A small image classifier, trained from scratch: layers 12.
Rows from expert 1 of block 3, named by matrix and row number. Rows with one number belong to one neuron. Each number is 128 + 32 x the weight over its row's rms, rounded and kept within 0 to 255. All counts start at 0. After the name is the row's rms in percent of the matrix's.
# up: expert up (model.blocks.3.mlp.up, 8x256x256), inputs 0-127
# down: expert down (model.blocks.3.mlp.down, 8x256x256, transposed), outputs 0-127
up.149 099 [138 160  67 131 155 132  92 168 134  97 114 150 155 117  50 112 138  96  87 122 140 158 115 149 135 148 150 130 140 174 176  83 119 135 159 177 161 116 145 168  89  95  65 142 148 124 102 156 133  54  88 102 149  99 108 124 158 113 120 122 156  94 108  82 152  93 125 164 136  67  99 120 102 108  80 141  83  74 186 162 130 106 125 117 128 132 133 169 139 140 101 145  63 121  89 162 104 124  41  98 100  64  95  64 166 121 145 126  95 135 110 174 113 181 169 135  71 103 134 144 115 126 145 125 117 110  77 196]
up.150 123 [ 92 172 124 125 150 141 119 132 116 113 101 190  56 115 136 115 153 135 157 104 168 166 116 147 122 161 163 127 122 104  97 163 161 104 126 119 150 161 142 145 130 139 125 185  68 124 123 140 159  98 151 150 145 114 152 137 115 151 194 143 114 147  79 150  83  84 136 172 130 116  73 139 163 108 155 161 101 115  64 121  98 162 118 165 126  76 136 151 128 143 116  28 137 146 107  60 135 176 113 128  94 135 143 143  88 116 158  49 113 118 160 132 123 161 148 149 100 113 171 224 116 161 132 158  41 124 139  92]
up.151 094 [ 73  82  54  77 123  94 144 112 169  93 144 116 137 122 146  66 118 133 153 149 118 162 180 101 121 166 142 154 112 139 173 103 135 119  95 132 129  91 150 142  94  98  74 115 100 134 134 117 131 132 130 144 115 122 171 147 181 126 170 136 121 127 124 159 105 147 116 174  71 154  51 105  41 136  51 152 100 178 187 133 141 123 147 150 139 111  79 141  81 125 127 125 128 203 118 177 147 129  75 123 115 168 154 118  87 106 104 159 150 203 140 127 105 126 134 120  97 125 114 131 114  76 123 151  98 128 147 146]
up.152 112 [101  94 138 155 155 140 120 160 139  85 168  81 182 136 105  54 142 131 132 144 179 161 108 124 132  90 171  93 154 124 185 120 147 139 143 130 203  96 145 150 139 166 137 150 128 126 134  71 138  96 113 102 103 100 117 140 164 148  95  99 134 102 112  72 105 132 171  95 116 146 156 159 152 160 153  90 127 191 122  93 161 131 134  84 162 105 149 176  84 114 102 109 151 105 126 128 134 166 123 122 142  98 153 175 142 174 139 125 124 123 128  74 117  99 128 140  90 135 118  64 176 106 206 125  84  98 108 128]
up.153 085 [ 88 145 136 132  99  95 141  78 118 120 171 101 142 119 172 119 141 129 127 120 122 107 120 103 114 175 144 164 176 155  77 132 139 154  74 137 102 170 153 102 119 157  96 165 163 147 190 125 167 116  86  45 147 129 120 136 136 120 183 102  97 113 143 181 181  96 191 154 145 136 182 119 137 140 111 138 117 105 111 164 139 138 129 173 127 194 102 174 123 120 140  71 137 155 107 159 140 114 141 121 114 184 174 115 139 180 149 109 107 160  85 140 149  78 163 141 101 116 159 188 137 122 138 143 193 109 138 154]
up.154 099 [144 113  90  87 125  78 115 157 100  98 107 131 113 134 121 111 110 118 174 118 129 186 124  99 141 191 104 142 105  97  64  85 104 190 151 151 119 154 131 137 144 115  94  69 130 135 107 144 136  73 132  80 112 167 131 101  69 191 113 104 105 117  88 141 145 132 129  69 106 137 107 175 142 133 133 131 124 126 151 115  78 149 166 118  94 107 139 131 170 110 126 168 151 176 161 105 127 105 174 113 137  68 198  88 122 149 156 115 131 181 141 139 138 100 129 157  91 146 113 100  94 111 223  83  98 149 121 120]
up.155 100 [173 138 163  71 171 107 154 115 171 129 148 100 124 127 154  85 105 112 111 180 158 120 112  99 109 105 109 109 153 126 166 164 132 124 118 126 161 164 125 167 121  76 179 181 104 118 148 167 118  69 137 177 124 136 178 178  92 184  72 122 166 175  36 163 120 129 131 151 147 104 184 138 116 113 113 133 173 160 144 142 115 163 128 164 117  84 135 131 124 133  83 163 103 164 135 106  72 152 109 128 111 109 117  78 114 169 160 112  96  74 130 158 126 151 138 168 144 111  86 134 140 143 146 109 152 103 187 111]
up.156 127 [ 96 119 121  75 117 134 171 121 125 119 150 132 172 138 108 152 145 151 157 190 147 158 129 119 121 147 137 117  97 155 100 129 139 118 140 184 138 158 123  93 121 159 118  79  57 128  56 163 152 158  82 101 129 117 125 143 110 124 185 121 147 136 154 145   0 127 151  55 126 165 119 124 153  42  87 158 167 139  77 150 128 113  41 137 141 111 145 134 125 129 145 133 109 142 146 137 148 145  97 107 117 141 109 139  87 142 159 105 130 111 174 113 107 110 132 122 160 133 126 135 106 146  98 129 155 155 191 120]
up.157 091 [135 173 104 145  83  94 108 134 149  82 118 132 130 139 140 109  78 141 153 163 149 181  88 207 121 145 133 153 142 153 152 110 140 100 142 113 132 108 126 150 156  43 153 192 124 133 133 110  97  83 220 140 111 139 125 189 121 103 138 115 144 129 155 150 187 129 128 129 156 128 141  86 130 124 101  73 128 110 155 149 113 157  97 133 151  64 166 115 102 155 107 106 131 116 163 122  73 130 109 109 103 115 134  85 137 135 139  87 121  91 139 179 117 112 130 101 183 141 168 155 203  80  73 106 182 103  74 138]
up.158 073 [ 92 156 107  75 134 152  85 124  96  77 145 132 187 110 135 126  98  72  72 142 145 124 142 111 129  87 108  70  86 114 122  87 205 119 111 118  73 144 166 160 137 117  86 172  99 117  76 113  82  76 144  93 124 128 170 129 142 145 225 163 137 146  86  82 130 184  99 197 137 112 133 144 118 113 168 126  89 126 166 212 110 131 105 155 157 179 151 117  87 137 100 140 113 181 157 125 146  85 148 102 160 157 154 138 146 151 154 109  59 145  89  80 143 119 111 146 101 181 133 108 119  85  87 138  72 109 174 113]
up.159 117 [192 113  72 168 150 182 101 153  64 105  90 158  53 132  90  84 145 123 183 106 119 116 120 155 122 144 113 138 144 135 171 116 132 147  73 152 164 163 116 171 121 112 118 147 113 129  36  89  98  56 153 154 138 189 115  74 104 129 181 157  14 110 154 121 109 136 102 111 140 143 152 106 113 135 168 148 135 178  76 124 152 122 131 103 117 134 108 148 140 117 128 103 162 134 129 112 134 122 130 157 123 156 150 116 126  89 102 131  75 137 166 113 126 173 124 106 154 118 141 142 114 162 141 169 153 122  95 122]
up.160 072 [185 158  97 163 139 118 101  90 159 155  38 154 154 118 126 170 121 163 155  98 102 149  59 125 124 139 145 109 145 141 136 103 105 131  94 115 120 111 115 109 168 114  75 136 121 125 125 157  68  88 126 148 131 117 130 122 117 139  88  62 133 171 129 145 186 171 102 165 181 143 111 119  80 153 124 148 127 147 127 195 144 144  97  67 149 161  62 133 167 118 116 151  94 136 144 131 157 168 117 132  87 125  69 118 144 118  77 101 149 107 124 190 135 181 134 127 135 140 123 141  75 184 172 169 175  78 103 148]
up.161 078 [ 83  92 104 132 134  91  80  94 113 144  61 178 129 117 116 160  63 104 137 122 114 156 108 139 100 109 104  93 132 142  73  82 126 104 148 141 115  72 105 156 136 100  48 153 173 135 121 142 100 111  80  61 114 122 100 100 146 154 167 126  98 100 142 107 190  94 146 141 119 151 134 189  86 149 123 123 104 132 142 141 119 176  93 126  75 163 161 155 163 134 124 182 115 120 147 125 148 150 170 138  95 125 108  81  58 151 111 175  74  87 145 118 111  54  80 142  93 161 167 168 110 136 156 130 128 179 178 128]
up.162 095 [ 85 162  90  88 142 152 172 155  54 138 127 114  72 132  95 119  53 171 124 119 115 103 121 115 138 136  78 123 137 190 198 175 121 106 135 177 125 110  84 133 107  93 118 140 133 129 117  73 105 137 141 105 122  86  80 120 150 119 115 113  86  95 126 127 183 115  39 172 155 140  50 176 128 151 137 122 131 172 165 111 133 121 149 121 105 154  92 131 148 143  86  41 153 133 113  73 110 163 160 149 136  96 126 114 149 110 144 109  63 182 185 200 157 146 126 140  64 176 164 154 148 156 104 132 139 138  71  95]
up.163 109 [ 84  52 140  94  80  64 171 150  93  90 161 161  69 124 161  85 111 130 140 141  82 121 156 156 144 152 132 155 116 153 137  54 147 167 139 169 145 136  83 183 160  88 163 180 109 125 151  99  75 172 170 124 116 103  75 195 106 103 157 131 147  81 130 153 117 171 123 138 142  84 134 141 155  71 124  92 163 125  88 125 223 135 153  65 148 109  97 139 123 135 173 200  92 113 149  79 115 156 126 117 123 174 151 176 132  86 109 191 109 135 118 137 114 103 166 104 123 129 117 143 122 157 162 126 151  46 157  76]
up.164 095 [134 146 111 169 140 155 115 140  95 177 188  71  92 144 141  85 135 121 101 140  98 129 118 138 112 109 101  64 133 145  99 112 158 122 116 147  71 158 138 138 128  62 130 144 131 124  60  74  72  75 135 144 120 138 158  86 128 116 128 109  67 116 197 154 181 147 162 129 169 136 109 161  89 175 125 164 153 109 128 149  89  85  68 191 106 178 105 138 138 142 166 123 139 142 181 121  90 108  71 120 118 152 123 198  94 108 183  96 136  98 118 158 124  81  47 139 132 115 108 105 164 178 124 105  91 150 172 108]
up.165 108 [108 127 137  84 141  77 139  96 180 124 142 112 188 122 170  84 120 133 112 135 196 150  83 107 119  99  81  89 110 121 146 119 192 118 125  81 104  80 159 140 148 188  87 147 164 128 116  75 158 114 160 234 133 156 114 134 123 170 129 105 155 116 143  96  96 162 112  53 126  76 138 127 159 107 157 115 121 168 113 135  68 156 118 139 149 124 154 108 130 131 131 173  37 103 118 133 101 106  75 124 133  67 127 145 165 108 157 191 150 173 109 108 113 109 141 123 103 108 137 121 126  61 159 164 117 121 130 114]
up.166 122 [152  96 186 115 131 110  56 141 161 126 117  83 133 134 175 108 151 233 156  83  94 125 105 127 123 108 101 101 163 111  93 110 111 140 124 127 138 169 123  98 108 128 110 166 112 130  74 123 153 150  74 126 138 141 117  66 106 132 177 116  46 181  64 120 192 103 144 115 153  91  85 141 133 111 189 142 161 141  69 165 116 118  68 138 140 201 149 144 165 122 129 128  91  95  77 116 131  90 120 158 118 146 146 127 109  99 141 178 135 170 191 142 142 140 106 127 104 133 135  59 140 163 100  87 168 210 141 104]
up.167 093 [145  98  95 154 151 116 130 142 129 123 160 151 104 120 153 161  94 127 120 107 107 137 127 133 130 108 118 102 144 151  93 117 147 117 119 174 148 187 128  88 119  67 129 131 126 117 144 119 130 172 113 107 142  69 123 118 123  81 167 132  94 196 112  66 109 194 148 128 129 180 121 160  87  88  80  75  71 175 168 185 139 101 153 181 131 146  96  79 158 154 175 111  86 178 121 149 170 144  92  81  89 136 179 119 131 102 116 185 146 159 101 111 147 108 152 117 170 111 114 152  97 140  92 124  69 109  83  91]
up.168 092 [135  78 126 131 139 175 104 169 146  74 157 142 107 141 150  93  82 133 168 119 154 152 108 126 122  54 123 160 133 120 168 117  89 144 145 141  87 159 122 190 184  93  82 121  86 117  82 144  77 155  96 136 131 108 127 117 181 145 120 134 138 155 173 110 113  60 112 190 147 159 179 164 129 160 144 163 152 163 176 149 140 119 174 148 122 134  81 102 174 141 150 126  87  80 121  69 137  98 168 130 153 150  72 109  92 133  96 148 151 131 182 120 114 128 124 113 103 112  80 177  98 142  85 120 136 136 123 142]
up.169 082 [135 113 142 101 168 140 103 130 121 133  94 156 111 125 133 141 123 141 100 104 162 116 138 130 106  94 108 113  99 133 120 130 113 132 113 144 154 166 157 127 102 140 114 162  99 149 167  78 113 119  94 115 140  90 127  94  78 137 155 168 128 131  79 116 124 149 108 172 118 148 134 161  98 150 108 147 100  76 174 148 127 127 183 112 151 108 137  83 140  94  81 160 110 159  92  84 113 119  82 167  91  97  62  61  60 104 102 132 133 155  80 117 166 133 151 125 154 104 145 112  86 106  76 133 190  95  97 145]
up.170 099 [150 132 127 126 167 169 132 120 100 124 115 112 114 127  88 151 145 113  95 116 134 111 117 113 113 136 142  98 116 159 173 113 142  99 145 162 171 161 154  50 160 136 128  91 138 115 150 168 167 108 110 119 150 138 124 146 151 118 147 127  41  65 180 120 164 104 148 118  64 118  93 151 134 112 148 112 105  90 147 111  87  60  84 130 139 123  91 125 140 143 100 162  72 103 165  76 172  69  98 167 145 113  80 168 174 128 138 136 103  88  95 159 131 108 130 108 171 131 133 125 117  98 107 121 199 161  77 122]
up.171 098 [169 114 152  67 128 113 167 148 161 108  51 102 121 126 135  82  73 128 177 108 140 158  92  98 138  80  59 142 106 157 210 120 150 158 105 129 162 150  95  97  77 108 116 110 129 123 141 154  93 154 127 156 140 162 120 119 131  95 164  83  45 183 133  82 139 113 146 178 188 134 143 141  87 156 118 125 154 104  99  93 117 131 140 113 126 150 148 124 163 118  91 134 140 139 115  94 145 181 121 164 182 152 109 125 154 113 166 127 119  92 106 130 165 133 126 168 139 114 144  77 141  90 169 118 115 148 155 165]
up.172 121 [108 153 114  96 109 166 103 159 242 154 175 140 113 128 193 136 163  90 156 117 134 100 146 104 127 188 127 122 131 103 232 114 105 160 155 184 228 146 117 141 169 142 172  87 159 103 132 108 139 102 147  84 118 124 126 166  38 150  96  81  44 132 113 137 163 157 148 142 137 131 164 113 151 122 135  67 188  51 103 148  78 168  37 108 146 149 101 112 195 145 111  90 130 145 104 141 113 154 120 155 121  78  78 120  93 140 160 159 131 113 168 112 121 138 129 131 117 137 160 132 133  86 140 140 107 157 102 109]
up.173 100 [106 175 106 137 122 155 170 144 177  98  33 130  88 155  85  84 122  78 167 131 145 125 177  81 142 136 125 103 212  85  95 108  79 140 120 128  41 101 135 140 116 139 117 133 151 120 131 117  89 141 117 133 134 108 168  79 205 186  80 103 164  71 125 128  94 135 100 188 129 101 144 140 128 126 114 194 141 128 139 131 131 131  57 136 135 109 137 122 123 113 123 113 192 160 132 169 166 156 177 126 148 158 189 206 122 134 213 118 153 121 159 144  88 156  81 109 140 124  87 161 166 161 116 159 197 134 173 146]
up.174 099 [108 117  90 103 113 182 218  83 142 162 173 104 133 140 205 101  92 106 205 159 123 159 127 157 130 152 156  88 134 165 125 104 152 139 115 162 112 150 123  98 154 121 165 162 162 115 128 117 142  91 108 111 141 217 110 103 128 132 126 116  89 108 109 150 113 108  99 127 141 128 105 110 162 161 163  81 148 149 140 164 105 101 129  80 121 117 118 153  79 142 179  95 117 168 112 166 127 124 107  76 109 175 126 141 110 117 167  48 124 132 173 119 130 148  89 160 149 125 112 103 143  55 158 112 112 163  96 158]
up.175 093 [135  66 155  87 141 140 118 135 118 126 150 163 167 124 148 141  91 121 128 120 122 149 118 132 122 101  86 106 140 148  74 135 159 106  96 150 118 169 132 118 108 106  91 168  98 119  85 132 150 150 142  74 101 153 107 156 104 198 125 167 134 152 146 147  99 126  86  96 139  58 133 106 145 104  48 113 122 138 180 107 124 217 131 124 150 150 156  78 112 114 129 113 119  96 197 121 150  74 133 130 142 128  79 209 116 122 146  71 128 174 122 140 157 128 137 144 119  93  88 173 110 137 125 114 127 120 122 117]
down.149 090 [158 119 146 120 134  98 147  57 114 152 119 129 127 135 111 118 115 138 108 164  46 154 101 152 157 152 169 134 142 161 135 211 146 112  95  97 135 117 103 108 187  98 115 130 114 120 135  79 145 158 116 174 160 170 178 144 121 143 213 164 129 107  89 150 153 171 124 139 137  91 131 148 102 138 122 169 144 174 127 114 143  79 115 121 151 183 140 130 151 106 134  57 177 107 159  97 130  96 164 175 163  94  85 128 127 146 141 112  73  70  95 115 143  76  89  94 149  88 136 127  86  57 150 135 115 118 130 100]
down.150 109 [ 91 153 117 136 213 140 129 154 157 132 120 113 122 145 138 113 184 120 105 119 178 145 142 131 118 141  68  97 140 144  93 116 146 228 109  67 103 154 138 130 132 108  97 122  47 121 115 201 117 179 111 135  80 141  95 102 102 118 134 109  58 206 151 170 118 108 180 101  49 102 147 165 128 109 148 102  96 171 101 120 136  92 153 148 114 136 171 134 161 151 105 115 123  90 157 113 146 129 132 196 120  90 124  82  93 102  89  95 110 126 128  78 189 126 125 154 128 179 138 130 120  85 100 157 129 169  63 135]
down.151 104 [119 138 206 172 111  93 158 132 117 133  79 165 117 115 116 134  85 168 188  62 160 100  99  70 143 117 138  98  93 148 104 104 132 166  86 147 104 117 128 112  44  78 107 144 136 171 126 108 134 131 116 157 152 146 107 167 118  82 156 180 126 121 158  86 109  81 112 137 147 138 138 142 160 130  70 158 129 110 102 126 136  98 113 150  74  86 107 163 107 165 132 131 158 170 145  53 121 114 115 167 109 103 104 157 134 106 146 174  88 135 130 123 125 160  78 170 168 129 194 101 162 117 156 133 151  84 153 133]
down.152 102 [150 151 170 107 177 110 121 102 194 194 179 115 119 136 118 127 135 151 144 150 124 175 101 138 110  78 118 141 121 137 143 157 116 122 112 177 119  75 118  60 134  82  84 138 177 128 104 132 169 101 131 190 186 128 114  85 172  72 146 181 141 118  90 134 111 155 145 133 184  92 121 137  79  95 144 173  84  95  97 128 153 104  73 164 142 172 153  96  96 158  58 123 158 154 159  96 153 110 120 163 153  84 132 141  34 128 164 178 111 141  81 128 109  92  97 155 126 121 128 174 133 151 142 175 124 131  59 127]
down.153 087 [125 111 133 115  67 156 145 140 100 135 103  94 147  83 134 119 158  31 160 157 144  66 167 140 147 147 134 145 132 120  98 204 138 105 195 135 140 139 123 109 110 213 127  73 136 102 106 120 112 135 105 142 160 133 152 139 140  49 120 128 124 124 170 124 130  65 117  77 144 142 130 112 206 127 125  87  72 149 110 113 178  96 127 102  81 124  91 136 139 169 112  91 147 106  89 133 119 114 145 176 164 160 140 138 119 143 123 129  99 116 108 116 181 109 100 167 101 128 160 115 156 120  87  98  44  63 156 149]
down.154 099 [125 112 154  77 132 125  73 101 100 151  80 168 111 188 139  95 182 108 120 156 131 104 180 116 171  87 140 121 120 105 150 124 146 174  90 124  66  79 150 176 119  65  96 106 113 122 126 107 147 119 135  91 109 150 123 156 136 149  90 131 136 106 117  86 111 174 126 143 103 159 154 116 121  86 115 119  97 130 108 173 158 164 106 111 183  78 118 145 142 142 132 115  82 156 141  98 150 181 122 120 165 210 129  77 114 139 139 131  74 173 125 110 152 189 135  83 100 127 157 169 169 144 192 128 114 206 133 159]
down.155 090 [175 167 165 169 115 148 108 130 104 108 126 155 140 131 149 199 117 176  89 123 139 126 179 171 103 225 111  99  92  94 144 129  76 103 147 134 155 104 139 149 180 128 151 122 131  97 150 186 152  76  89 132 171  94  78  75 142  90 198 114 115 116 117 125 135  68 101 127 176 105 105 104 170 134 155 134 153 148 121 128 163 119 136 147 189 157 131 159 168  94 142 150 127 153  89 147 121 126  95  80 123 117 159 117 129 113  96 127  90 131 128  70 158 185 112 100 149 116 133  76 105 141 176 134 160 145 169  90]
down.156 104 [109 126 148 118 112 151 165 188  65 134 139 175 138 137 127  91 112 128 144 153 161 110  89 148 109 108 176 148 190 129 129 109 154 122 141 127  87 138 161 110 137 130 157 130 146 150 138  71 147 143 101 148  59 134 178 120  83 123 121 133 124 124  90 127 172 107 100  79 139  95 158 130 111 119 123 113 157 130 137 148 143 211 164  91 153 174  99  99 124 154 100 146 115 179 125 178 108 183 153 136 117 150 168 179  47 168 200 101 135 135 178 136  88 150 155  41 153 112 119 169 156  95 136 130 144 150 115 138]
down.157 100 [149 111 122 169 142 109 165 157 121 156 128  71 140 110 134 103 131 110  87 114 117 102  98 101 108  98 142  89 185  99 131 144 156 114 139 174 195 120  87 125 111 104  81 115  98 103 219 171 122 165 148 149 198 139 107 138 109 160 171 121 149 151 206 160  73 117 128 146 135  78 156 103 141 111  40 124 140 129 185 143 226 103 184 122 121 131 146 107 141 138 130 122 181 138 116 114 102  84 115 136 145 154 114  59 116 126 158 132  95 121 177  43  90 130 139 121 112 104  92 124 121 102 147 131  83 114 165  85]
down.158 076 [ 92 180 153 117  39 101 106 124 100 136  66 161 126 156  86  53  89 138 151 125 119 147 167  92 113 119  83 176 111 152 160 114 161 150 149 167  50 123  67 121 115 151 147 166  73 145 135  85 110 135 130 186 214 197 113 121  88 124 162 124  58 131 127  76 196 161 168  88 106 124 117  82 187 187 122 151 179 145 140 120 148  94 147 158 115  81  72  72 148 104 138  72 148 118 132 107  98 159  79 116 177 121 133 142 141 130  92 192  87 102 129 151 120 153 128 114 104 168 116 158 174  71 139 138 104 176  86 135]
down.159 114 [113 117 166  91 102  92 103 114 137 118 154 133 218 149 174 107 125 175 146  74 100 162 161  78 136  98 106 119 107  90 169 165 115 122 146 149 151 133 117 195 126 103 151 158 108  75 101  68 128 152 128 139  98 172 167 170 100 132 174 168 189 102 186 158 122 133  95 110  52  42  95  99 157  68  59 122 129 103  64 119 113  92 115 105 169 143 130 169 105  86 106 118  74 107 129  96 159 108 159 150  71 130 135  86 159 124  98 112 110 109 114 122 159 133 145  93 138  97 146 104 133 150 119 136 164 139 119 103]
down.160 069 [ 94  80  86  84 105 112 175 115  75 125 151 126 119  87 142 114 100 143  82 151 185  75 157 108 114 152 174  97 151 148 154  69 230 111  30 153  72 100  91  95  84 141 149 118 124 164 153  99 159 133 143 108 137 131  77 197 121 158 113 133 128 105  96  97 182 157  80 120 174 121  95 110 130 115 130  91  66 109 116 155 148  83 108  70 156 125 116 167 108 114 145 131 106 126  94 126 120 124 110 175 108 150 133  90 116 125 142 182 114 159  92 154 119 106  79 159  91  96 183 111 166 131 116 148 176 106 122  57]
down.161 086 [155 157 132 173 178 126 154 140 132 133 163  87 134  52 143 134 136 148  96 121  90 172 147 118 124 201 149 146 104 125 132 127 168 145 146 151 110 110 141  76 218  81  91 123 133 137 167 102 100 110 112 137  98 104 126  92 152 124   6 134 152 105  98 142 143 147 111 126 159  68 130 114 139 109 108 107 156 217 143 100  89 165 154 148 117 124 117 121 134 165 140 137 137 179 152 127 168 119 119 169 187 197 151 150 118 169 150 163 162 124 100 112 151 158 129 105 183 101 126 128 118 149 112 130  84 167  87  79]
down.162 106 [139 122 173 123 113 139  85 155 132 176 129 105 111  94 150 159 136  97 127 115 143  99  89 112  88 162 148 131  87 142 146 140 161 120  84 127 116 131 111 175 129  72  88  97 100 140 136 131 153 107 136 108 107 125 185 126 110 189 117 108 171 107  98 201 199 222 169 168 149 153  71  98 123 112  64 179 135 131 128 124 124  77 100 168 106 148 132  87 127 176 102 150  86 164 203 146 157 118 117 120 144  73 136 120 129  86 191 129 189 109 136  95 140  97 101 127  92 108 114 159 124 121 153 147 110 139 155 150]
down.163 104 [189 132 169 125 113  77 123 142 120 168 124  85 174 154 150 117 184 107 121  96 126 127 130 185  98 147  68 133 148 116 124 191  94  90 186  88 118 187 188 176 167 116 100 139 178 112  64 136 167 187  90 151 126 178 158 169 125 127 124 120  63 127 168 131  87 150 136 110  75 167 104 109 105 166 111 128  59 117 149  92 109  60 116 117 184 167 136 154 142 114  86 139 135 178 141 117 115  63 113 121 136 153 113  95 125 120 117 159 109 113 117 101 125 151 137 106 145 119 164 138 144  95  77 114 126 122  89 183]
down.164 104 [103 123 127 128 107 108 141 199 115 132  43 115 129 165 150 130 116 122 161 143 139 143 142  85 161  79 168 104 112  92 119 111  88 167 119  83 143 137 103 132 176 164 173  78 111 136 124 108 155 119  51 146 143 139 116 132 110 197  57 139 176 117 147 101 146  93  96  51 187  93 163  83 104 162 148 204 148 107 134 180 128 120 133  92 114 129 134 119 162 179 143 148 182 116  92 113 147 135 106 172  96 117 106 138  91 129 185 163 132 103 131 135 155 141 182  99  97 122 147 146  99  90 122  90 129  99 136 132]
down.165 103 [137 140 149  93 166 105 131 137 197 176  96 168 122 126  74 126 135 119 169 144 122  99 138 125 106  86 171 164 210 135 188 133 126 130 120 127 118  88 123 160 139 120 112 137 154 151 131  67 114 105  89 159 160 116 106  98 142 163 113 158  87 139 144 108 133 127 131 142 132  91 170 160 139 117 166 107 112 182  99 128 132 120 104 171 103  59 197 140 156  61 153 184 150 180 171 169 110 152 169 100  88 114  60 113  92  70 112 178 124 171  77 172  92  82 110  99 158 114 111 102 192 154 126 126 157 114  95 150]
down.166 115 [132 176  81 142 149 121 134 174 156 176 104 142 115 143 118 104 159 156 138 152 145 154  75 109 134 132 105  75 156 111 161 140 161 153 145 120  88 177 152 143 199 130 140 144 148 159 135  31 135 136  90 152  97 128  74 144 163 153  56  53 123  85 129 177 144 119 117 108 149 126 173 118 107  87 173 141 137  85 124 129 146 122 192 137  99 142 134 139 111 120 187 120 112 180  87 136 107 127 127 163 110 137 141 151 124 150 145 127 101 135 128 115 214  98 157  69 108 139 106 124 100 113  71 178 104 114 123 118]
down.167 095 [ 90 144 163 153 121 117 119 130  92 154 145  93 182 140 154 147 150 169 155  81 133 107 129 150 144  84 138 140 134 153  92 109 111 181 155 122 106 156  97 172  81 111  84 150 135 189  90 159 119 157 189 106 178 157 174 111  99 119 147  67 138 132 163 125 126 123 145 128 110 108 123 121 116 138 172 130 122 122 131 152 141 127 116 118 107  85 182 128 165 131 150 126 123 137 152 209 143 128 112 139 115 110  89 102 151 106 104 124 101 139 185 146 136 141  89 184  93 120 135 128 113  77 140 202  91 106 145 112]
down.168 094 [114 148 132 167  97 110 106  64 176  89 119 141  80  94 144 138  97 149 158 102 122  91 142  93 116 159 159 185 147  40 106 202 155  73  96  90 164 103 124  94 141 129 110 151 128 124 179  96 195 123 130 131 108  98  57 138  89 146  94 152 143 129 181 156 103 173 139 164 128 158 149 162 134 152 114 131 155 118 135 102  97 147 195 115 174 111 133 163 155  60 175 159 109  96 105 118 159 126 104 120 128 143 111  71 132 124 120 122 151 124 101 184 122 163  64 153 127 199 164 145 118 115 148 167 129 118 159 165]
down.169 094 [147 102 123 141  81  70 166 118 120 155 150  96 100 144 148 129 154  87  92 100 110 117 152 101 121 202 129 149 160  78 133 173 136 109 136  84 134 147 108  88 142 194 117 118 127 105 139 152 152 101 117  96  96 101 176  98 183 145 152 126 143 133 148 136 129 150  82 137 103 121 122  92 143 158  94 146 106 106 186 120 168 129 140 164 131 106  91 104 110 100 108 139  78 124 155 149 157 107 134 176 179 146  95 116 122 115 103 109  90  91 133 184  41  79 113 120  92 105 173 173 152 145 163 192  99 134 134  85]
down.170 115 [101 124 150 108 132 162 130 171 139 142 145 121  70  84 119 132 108 184 172 161 115 117  90 102 108 129 128 132 179 184 143  98 147 112 130  95 137  97  47 143 148 188  76 140 118 102 115 153 125 146 120 129 103 107 141 152 152 100 132  89 169 143  93 144 119 149 109 165 157 163  42  92 148 113 188 115 137 148 108  62 138 134  35 169 160 171  96  97 155 121 154 138 164 120 143 173 134 104 142 142 135 114 155  50 123 171 194 151 134 132 133 141 119 131 112 144 107 105 145 125  97 140 139 150  94  71 156  81]
down.171 111 [164 124 157  68  95 103 128 115  58 121 133 161 151 109 115 104 133 153 159 155 141 141  88 140 126 152  95 112 119 122 165  77 164  53 111 131  93 125 151 129 112 101 123  95 113 117 178 138 156 138 127 100 103 116 124 167 146 109 106 141 176  48 117 122 169 162 180  77 128 186  67  98 163 171 127 134  45 120 114 187 153 103 139 106 142 110 156  90 112 141 150  79 143 147 152  84 145 128 130 120  92 147 153 134  80 174 109 109 151 125 113 138 124 137 125 121  87 116 124 123 114 138  72 107 132 171 148 143]
down.172 120 [142 142 170 128 139 135 121 162 103 208 119  97 151 168 138 162 112 101 159 211  95 117 135 133 124  63  72  75 172 153  88  97 132 124  91 152 195  76 146  72 141 114 115  62  97  56 131 136 172 130 158 124 130 113 156 103 160 106 111 138 168 128 150 122  76 169 125 129  59 164 146 144 148 107  88 179 106 142  94 122 116  98 141 173 111  73 186 131 109 103  96 127 110 126 150 167 127 166 157 122  91 177 106 173 156 142 128 112 147 145 112 129 115 146 135 112 145 152 134 136 158 147 103 154 157 165 106 154]
down.173 099 [142 147  93 137 136  89 108 149  99 121 126 162 159 133 183 124 160 117  83 174 140  82 129 114 136 154  83 152  64 152  51 163  79 116 134 167 156 153 155 116 101 131  68  95 150 132 117 186 173 121 155  83 101 130 128 109  99 130  94 132 110 144  93 134 101  98 109 137 137 159  83 156 169 117  98 192 115 149 159 121 109 149 191 133 106  56  92  99 125 160 121 157  65  94 154  72 134  63 177 116 170 123  76  90  92 149 100 123  77 144 131 188  89 132  95 138 134 132 168 149 110 148 123  77 101 116 156 132]
down.174 094 [129 129 103 112 166 129 142  90 120 149 162 157 126 146 132  58  75 107 140 148 135 137 104  89  83 172 148 101 163 131 180 103 144  96 130 168 157 100 133 241 203 194 156 174  54 138  99 218 113 183 144 114  69 205 190 102 142 102 184 165 134  92 101 122 162 149 127 163  95 120 111  83 131 106 155 116  91 130 100 151 130 110 148 139 104 115 155 149 137 121  87 138 152  71 132 120 140 155 106 144 148 146 147  79 110  89 173 133 138 141  90 133 110  65 105 128  70 112 177 104 102 121 116 153 118 107 157 147]
down.175 092 [ 96 122 160 140 129 113 156 199 181 142 133  89 156 156 108 148 149 156 170 110 159 182 105  54 158 131 103 186 111 131 114  99 111 120  94  81 127  77 124 148 123 150 150 112  61 135 114 105 118  83 141 173 122 170 126  93 151 151 123 175 106 162 163  45 145 143 169  92 125 179 177 185  91  85 133 158 132 156 108 106 154 127 143 132  98 158  96 135 116 139 106 112 147 129 137 149 150 194 122 123 100 124 135 116 152 123 166 110 130  92 171 130 153 145 119 138 101 102 130 111 147 177 161 106 105 160 128 199]